config = dict(
    model="model that answers yes/no questions on an image's attributes",
    train_examples=203450,
    image_size=64,
    rotation_deg=10,
    encoder_norm='layernorm',
    encoder_dropout=0.05,
    encoder_layers=16,
    fusion_encoder_bias='all',
    fusion_encoder_parallel_block=False,
    fusion_encoder_inner_norm=False,
    residual_init='scaled_by_depth',
    warmup_steps=110,
)
Rows from block 11 of the image encoder of a small model that answers yes/no questions on an image's attributes, named by matrix and row number. Rows with one number belong to one neuron. Each number is 50 + 15 x the weight over its row's rms, rounded and kept within 0 to 99. All counts start at 0.
Before each neuron's rows are labels from the 100 images, of 14976, where the neuron reaches its highest value: "responds to" is what is common among them; "peak at" is the part of the image that holds the peak. Only what is clearly more common there than usual is listed. The data: photos with spoken descriptions (Open Images, Localized Narratives).
# fc1: MLP up (encoder.blocks.11.mlp.fc1.weight, 1536x384), inputs 128-255
# fc2: MLP down (encoder.blocks.11.mlp.fc2.weight, 384x1536, transposed), outputs 128-255

responds to: text has "wall"; text has "table"
peak at: top left
fc1.389:43 19 66 42 49 39 55 52 43 33 39 58 27 69 62 62 57 22 62 46 63 49 33 63 61 33 67 49 30 95 56 62 76 40 48 43 60 79 56 47 53 63 48 52 48 34 49 70 56 62 56 29 46 53 54 62 38 87 41 46 50 74 47 58 34 51 39 43 57 53 68 85 43 24 70 52 39 41 52 65 53 46 32 80 49 72 63 42 53 58 42 33 47 60 58 39 52 26 14 71 35 34 40 28 56 63 44 57 39 61 36 51 32 48 38 59 35 44 73 56 49 40 35 54 29 56 74 49
fc2.389:31 24 65 33 52 57 52 62 41 62 36 34 20 49 72 50 49 37 55 70 37 67 62 76 48 35 45 39 51 42 42 71 31 46 41 52 61 36 76 67 54 44 57 57 46 52 63 38 53 67 50 48 57 33 51 43 31 36 60 71 67 45 30 41 42 32 51 50 24 74 62 39 54 65 61 68 58 67 47 29 51 29 19 74 58 66 36 60 51 32 48 50 51 52 13 46 41 44 66 39 35 50 43 55 51 46 63 50 61 40 62 40 26 55 72 41 51 44 17 72 36 26 48 54 62 39 34 44

responds to: text has "sky"; text has "trees"; text has "grass"; text has "plants"
peak at: bottom right
fc1.505:62 66 77 63 62 54 23 51 36 59 42 52 38 39 44 29 58 32 55 48 72 50 39 42 44 50 68 56 40 26 51 51 33 50 44 35 66 34 49 60 24 61 43 63 40 53 29 28 36 39 38 33 29 28 46 52 63 60 54 48 51 43 57 64 30 24 62 49 22 32 65 73 68 46 62 27 69 63 61 53 51 67 42 25 32 20 26 55 64 59 51 32 63 60 53 34 53 42 66 55 51 42 55 53 57 40 33 43 29 46 61 57 28 58 65 47 78 39 60 21 51 67 62 33 61 49 57 43
fc2.505:29 81 68 55 18 46 57 17 35 68 60 49 40 38 39 41 52 49 57 63 56 22 77 67 65 55 38 68 19 60 42 45 41 55 64 58 59 61 33 38 57 53 26 77 55 61 51 52 40 48 49 23 44 52 56 36 48 72 39 59 52 50 62 23 77 49 33 50 71 57 41 59 38 25 40 07 29 31 26 40 41 53 71 60 29 57 63 51 46 28 35 56 55 34 57 58 38 34 55 56 40 31 49 73 39 57 65 74 65 23 62 43 62 57 29 44 62 71 37 59 49 39 32 18 30 51 63 41

responds to: text has "wall"
peak at: top left
fc1.658:78 26 33 51 45 72 28 67 59 41 56 53 65 42 23 67 44 52 42 39 47 26 41 70 28 47 33 49 35 69 74 38 46 51 27 43 44 49 43 28 66 20 37 23 29 55 26 50 50 32 72 70 66 22 67 55 46 42 35 67 55 39 75 51 82 62 25 29 26 19 38 36 49 36 60 38 54 73 42 61 46 82 28 44 67 66 44 16 41 77 53 42 51 66 57 43 39 44 67 86 59 54 37 54 39 41 44 34 52 58 76 34 65 71 35 35 32 49 45 74 75 41 56 44 79 65 29 59
fc2.658:37 53 56 56 53 21 60 71 32 53 88 66 43 41 49 46 64 43 65 32 32 64 25 40 77 64 48 39 67 59 54 34 29 53 37 54 41 22 43 51 59 62 45 37 47 19 67 40 48 23 36 34 44 53 38 52 52 54 29 57 58 38 59 42 38 23 36 60 62 41 54 39 35 45 33 55 40 53 36 48 53 40 41 44 49 52 44 47 37 36 50 53 58 42 60 25 19 40 62 40 50 52 52 36 53 65 60 24 64 57 60 56 59 53 69 52 73 63 68 31 44 52 42 45 45 25 74 38

responds to: text has "wall"
peak at: top right
fc1.46:76 31 20 73 38 67 64 66 49 66 57 63 45 58 13 61 78 67 42 60 47 55 65 58 43 37 77 64 47 36 59 37 23 34 31 66 41 38 74 43 60 58 69 57 63 54 34 56 39 53 35 42 47 70 38 62 46 44 54 33 33 53 45 53 49 29 40 56 42 33 53 32 70 41 52 37 53 40 31 73 43 76 35 45 84 42 62 58 31 36 72 46 58 36 30 57 65 47 76 37 52 62 66 38 48 42 50 33 58 69 33 64 21 69 74 46 51 61 65 16 84 29 75 45 55 23 73 30
fc2.46:41 56 53 46 53 57 47 46 20 49 55 38 31 62 36 44 59 58 59 54 36 62 30 31 30 61 42 54 42 49 58 34 45 64 33 47 46 62 67 34 32 56 67 64 47 22 80 90 62 29 47 32 55 48 58 32 64 20 61 57 42 55 45 52 54 46 56 57 70 89 55 59 41 29 67 50 56 60 69 48 39 66 88 44 58 13 32 35 69 37 63 61 54 45 66 67 27 87 75 57 38 67 44 49 31 51 58 55 60 54 43 39 50 57 42 69 33 57 51 36 08 33 37 69 52 50 82 63

responds to: text has "wall"; text has "table"
peak at: top left
fc1.180:60 52 40 53 51 49 40 43 30 69 43 39 60 42 43 40 67 39 46 52 56 67 64 62 55 52 50 55 59 68 71 41 59 41 37 47 25 70 61 59 53 58 56 39 39 59 67 43 65 39 55 57 36 43 36 47 45 23 71 57 59 67 72 59 72 55 36 63 50 30 43 53 59 54 54 82 43 32 45 44 44 55 20 49 51 21 23 48 58 46 56 91 53 32 38 49 47 35 72 38 36 56 42 35 50 84 34 65 32 34 70 55 44 77 37 31 24 29 44 69 47 42 25 41 79 33 51 77
fc2.180:23 40 40 55 47 70 58 51 57 30 46 63 80 50 72 70 39 47 62 41 66 57 58 74 56 42 25 31 63 34 50 52 66 32 75 52 66 28 48 34 65 43 21 51 35 68 39 45 52 31 41 36 66 38 66 51 20 81 48 43 38 29 46 43 51 58 53 58 75 46 73 34 59 30 44 73 35 56 63 58 50 80 54 32 31 56 55 39 63 52 42 49 64 59 54 26 38 68 26 81 44 51 49 50 76 21 64 45 36 83 44 40 71 72 25 54 67 51 65 47 40 42 64 74 80 30 38 86

responds to: text has "sky"; text has "buildings"
peak at: bottom left
fc1.170:48 73 54 60 32 43 49 32 59 57 47 51 23 71 29 65 46 35 74 38 46 51 51 52 35 73 81 40 56 74 44 43 51 36 52 51 49 52 45 30 38 53 73 38 34 79 28 54 66 41 48 50 45 14 50 58 43 20 55 67 71 35 84 74 56 69 72 54 44 42 51 77 42 74 49 33 69 36 41 39 38 49 56 14 43 72 57 45 74 69 48 48 60 50 50 39 55 60 51 30 61 35 31 69 65 43 68 34 66 57 73 44 52 57 22 80 46 52 44 61 35 49 61 42 39 53 82 67
fc2.170:49 80 65 66 73 44 62 37 34 57 44 40 45 40 43 48 24 43 39 32 60 55 34 63 41 67 38 40 39 73 76 50 50 60 21 67 79 32 30 75 68 62 40 56 44 59 30 70 47 52 63 58 42 91 26 56 30 53 34 59 46 56 73 71 61 48 65 49 34 23 45 71 43 44 42 44 35 73 49 50 58 46 67 70 64 70 62 66 20 22 62 69 56 44 31 35 70 43 30 46 88 32 40 50 46 55 32 07 56 40 30 62 37 40 68 51 46 37 62 40 52 35 66 49 55 79 49 38

responds to: text has "sky"
peak at: top right; middle right
fc1.488:58 45 16 56 47 49 45 30 51 51 70 35 23 68 35 46 69 64 57 30 40 34 59 64 26 56 34 55 71 60 36 67 54 48 23 19 46 41 35 39 43 57 58 63 56 43 35 51 67 57 60 53 68 67 33 58 75 47 39 53 26 43 53 31 69 86 37 56 43 60 38 53 56 34 66 55 69 36 58 33 62 08 74 51 35 39 51 69 70 63 61 77 65 61 58 31 26 36 45 58 73 55 47 56 65 78 28 23 75 46 66 30 40 47 54 47 44 69 61 67 38 32 33 33 65 71 45 62
fc2.488:34 39 45 36 50 63 61 59 54 72 71 65 45 40 74 48 49 57 39 48 60 36 20 26 30 46 50 31 54 34 45 43 25 78 73 62 33 41 27 40 42 45 36 32 57 57 33 57 40 65 62 60 60 57 60 40 35 75 45 60 41 61 79 57 24 51 31 41 68 35 44 34 48 55 64 50 36 68 67 42 33 52 61 66 66 28 50 43 65 59 49 41 70 52 32 69 70 59 35 53 60 50 44 59 54 34 48 53 45 54 57 33 64 47 43 54 45 32 65 52 76 45 51 82 41 31 40 47

responds to: text has "sky"
peak at: bottom right
fc1.602:46 37 77 47 41 49 48 52 40 36 43 46 86 67 39 57 48 56 47 60 38 47 24 23 50 71 51 55 33 40 32 43 29 31 34 22 45 46 41 40 57 16 48 38 30 59 60 26 65 50 52 72 35 48 80 39 53 42 35 48 35 39 54 68 56 43 31 74 55 57 75 58 40 46 58 38 44 82 66 27 44 41 55 53 34 21 35 39 17 30 38 24 70 51 69 43 56 43 39 66 40 74 50 52 60 76 42 31 59 19 30 70 41 70 61 63 33 55 41 54 38 44 47 54 61 59 35 34
fc2.602:27 71 82 38 40 53 50 37 47 35 57 57 43 20 43 27 62 61 28 60 28 31 54 49 39 58 57 42 41 25 54 54 91 40 52 43 66 57 39 74 38 29 39 38 52 45 74 55 10 63 42 46 70 47 35 31 68 30 60 18 23 75 38 49 56 55 63 58 47 45 45 55 55 32 57 52 88 32 47 70 67 58 73 68 51 63 43 68 44 73 33 34 56 16 43 54 40 37 37 56 17 37 42 48 64 42 40 45 63 74 58 83 69 50 67 48 52 72 41 52 65 56 35 32 44 56 54 48

responds to: text has "grass"
peak at: top centre
fc1.724:73 46 73 42 30 58 55 40 36 55 52 46 62 41 37 48 78 41 74 52 47 66 69 56 49 22 75 57 61 47 60 64 51 73 30 46 88 51 47 56 40 50 40 50 48 49 66 50 24 39 22 64 59 30 46 40 43 33 47 54 67 29 40 52 49 39 63 60 23 52 57 70 56 43 53 35 39 75 37 41 27 82 72 31 69 65 63 34 59 49 40 38 63 51 67 61 69 42 40 37 74 65 62 46 62 58 49 72 67 55 66 29 71 66 31 79 49 21 20 44 36 60 48 43 62 60 35 60
fc2.724:33 38 30 19 58 26 38 59 67 46 57 54 28 52 20 43 71 45 62 45 31 57 38 19 75 48 36 58 30 23 64 37 64 53 50 37 50 61 82 43 33 48 41 73 57 56 54 41 65 34 76 39 44 55 36 45 55 80 51 67 50 28 20 40 66 30 72 47 37 56 35 45 57 53 22 62 48 64 75 52 69 30 24 42 59 79 37 60 69 66 28 81 45 66 53 37 71 50 60 38 58 34 52 52 47 48 50 68 64 31 22 48 27 65 60 61 56 57 50 18 42 44 59 32 19 64 37 40

responds to: text has "grass"
peak at: top right
fc1.54:29 68 46 38 58 65 86 21 39 53 56 32 34 20 34 44 76 71 65 29 58 51 54 57 55 80 69 66 33 76 50 64 38 45 41 54 33 63 42 38 32 24 33 47 62 63 28 64 63 63 80 51 28 46 69 47 38 40 71 32 14 57 23 51 65 45 45 56 47 41 41 33 55 46 58 43 70 30 52 56 40 75 49 52 68 63 55 58 62 60 40 65 67 78 35 74 64 37 66 34 41 40 61 51 53 60 26 75 60 64 33 40 52 72 39 68 39 63 43 25 40 50 76 45 31 72 61 97
fc2.54:59 60 26 50 27 65 39 40 50 40 42 39 78 45 19 69 66 60 64 45 39 41 70 39 44 73 46 52 40 33 41 56 60 30 46 58 29 27 46 58 39 32 67 47 37 65 28 31 14 40 43 64 61 44 60 40 62 55 62 51 58 47 47 21 38 56 60 61 42 78 45 39 52 55 54 46 48 73 52 79 38 61 65 56 58 31 58 34 30 51 45 27 56 70 31 40 50 44 32 48 44 19 35 61 44 57 48 43 17 53 57 45 64 51 43 47 49 35 36 22 51 74 34 67 65 38 38 49

responds to: text has "grass"
peak at: bottom right; bottom centre
fc1.294:58 67 39 66 57 65 65 32 43 73 71 35 26 45 33 17 48 49 50 56 67 34 55 50 67 34 43 18 45 31 60 37 62 58 57 55 61 46 58 34 33 61 64 64 48 48 54 51 52 53 38 65 39 42 26 60 39 32 58 41 25 47 41 39 30 30 31 29 66 43 42 26 30 27 33 70 55 43 81 42 65 58 48 32 71 69 31 36 30 68 51 62 72 70 28 27 55 69 35 58 48 51 49 52 41 56 78 67 57 49 40 79 52 45 60 35 70 27 50 68 71 33 75 32 40 40 62 34
fc2.294:55 46 59 54 37 38 47 31 35 46 45 59 48 47 56 50 32 69 25 40 42 50 28 63 84 42 61 72 69 64 46 54 38 31 53 46 45 46 57 42 32 52 64 58 53 70 81 45 51 71 61 36 48 35 51 41 32 56 19 29 41 38 43 64 48 45 55 58 51 52 40 40 62 49 51 41 53 56 66 62 33 48 25 37 47 74 16 42 52 53 43 40 49 59 45 34 40 65 31 46 47 58 60 84 55 76 16 37 42 81 36 11 59 22 57 55 57 30 15 71 29 33 54 50 33 64 55 62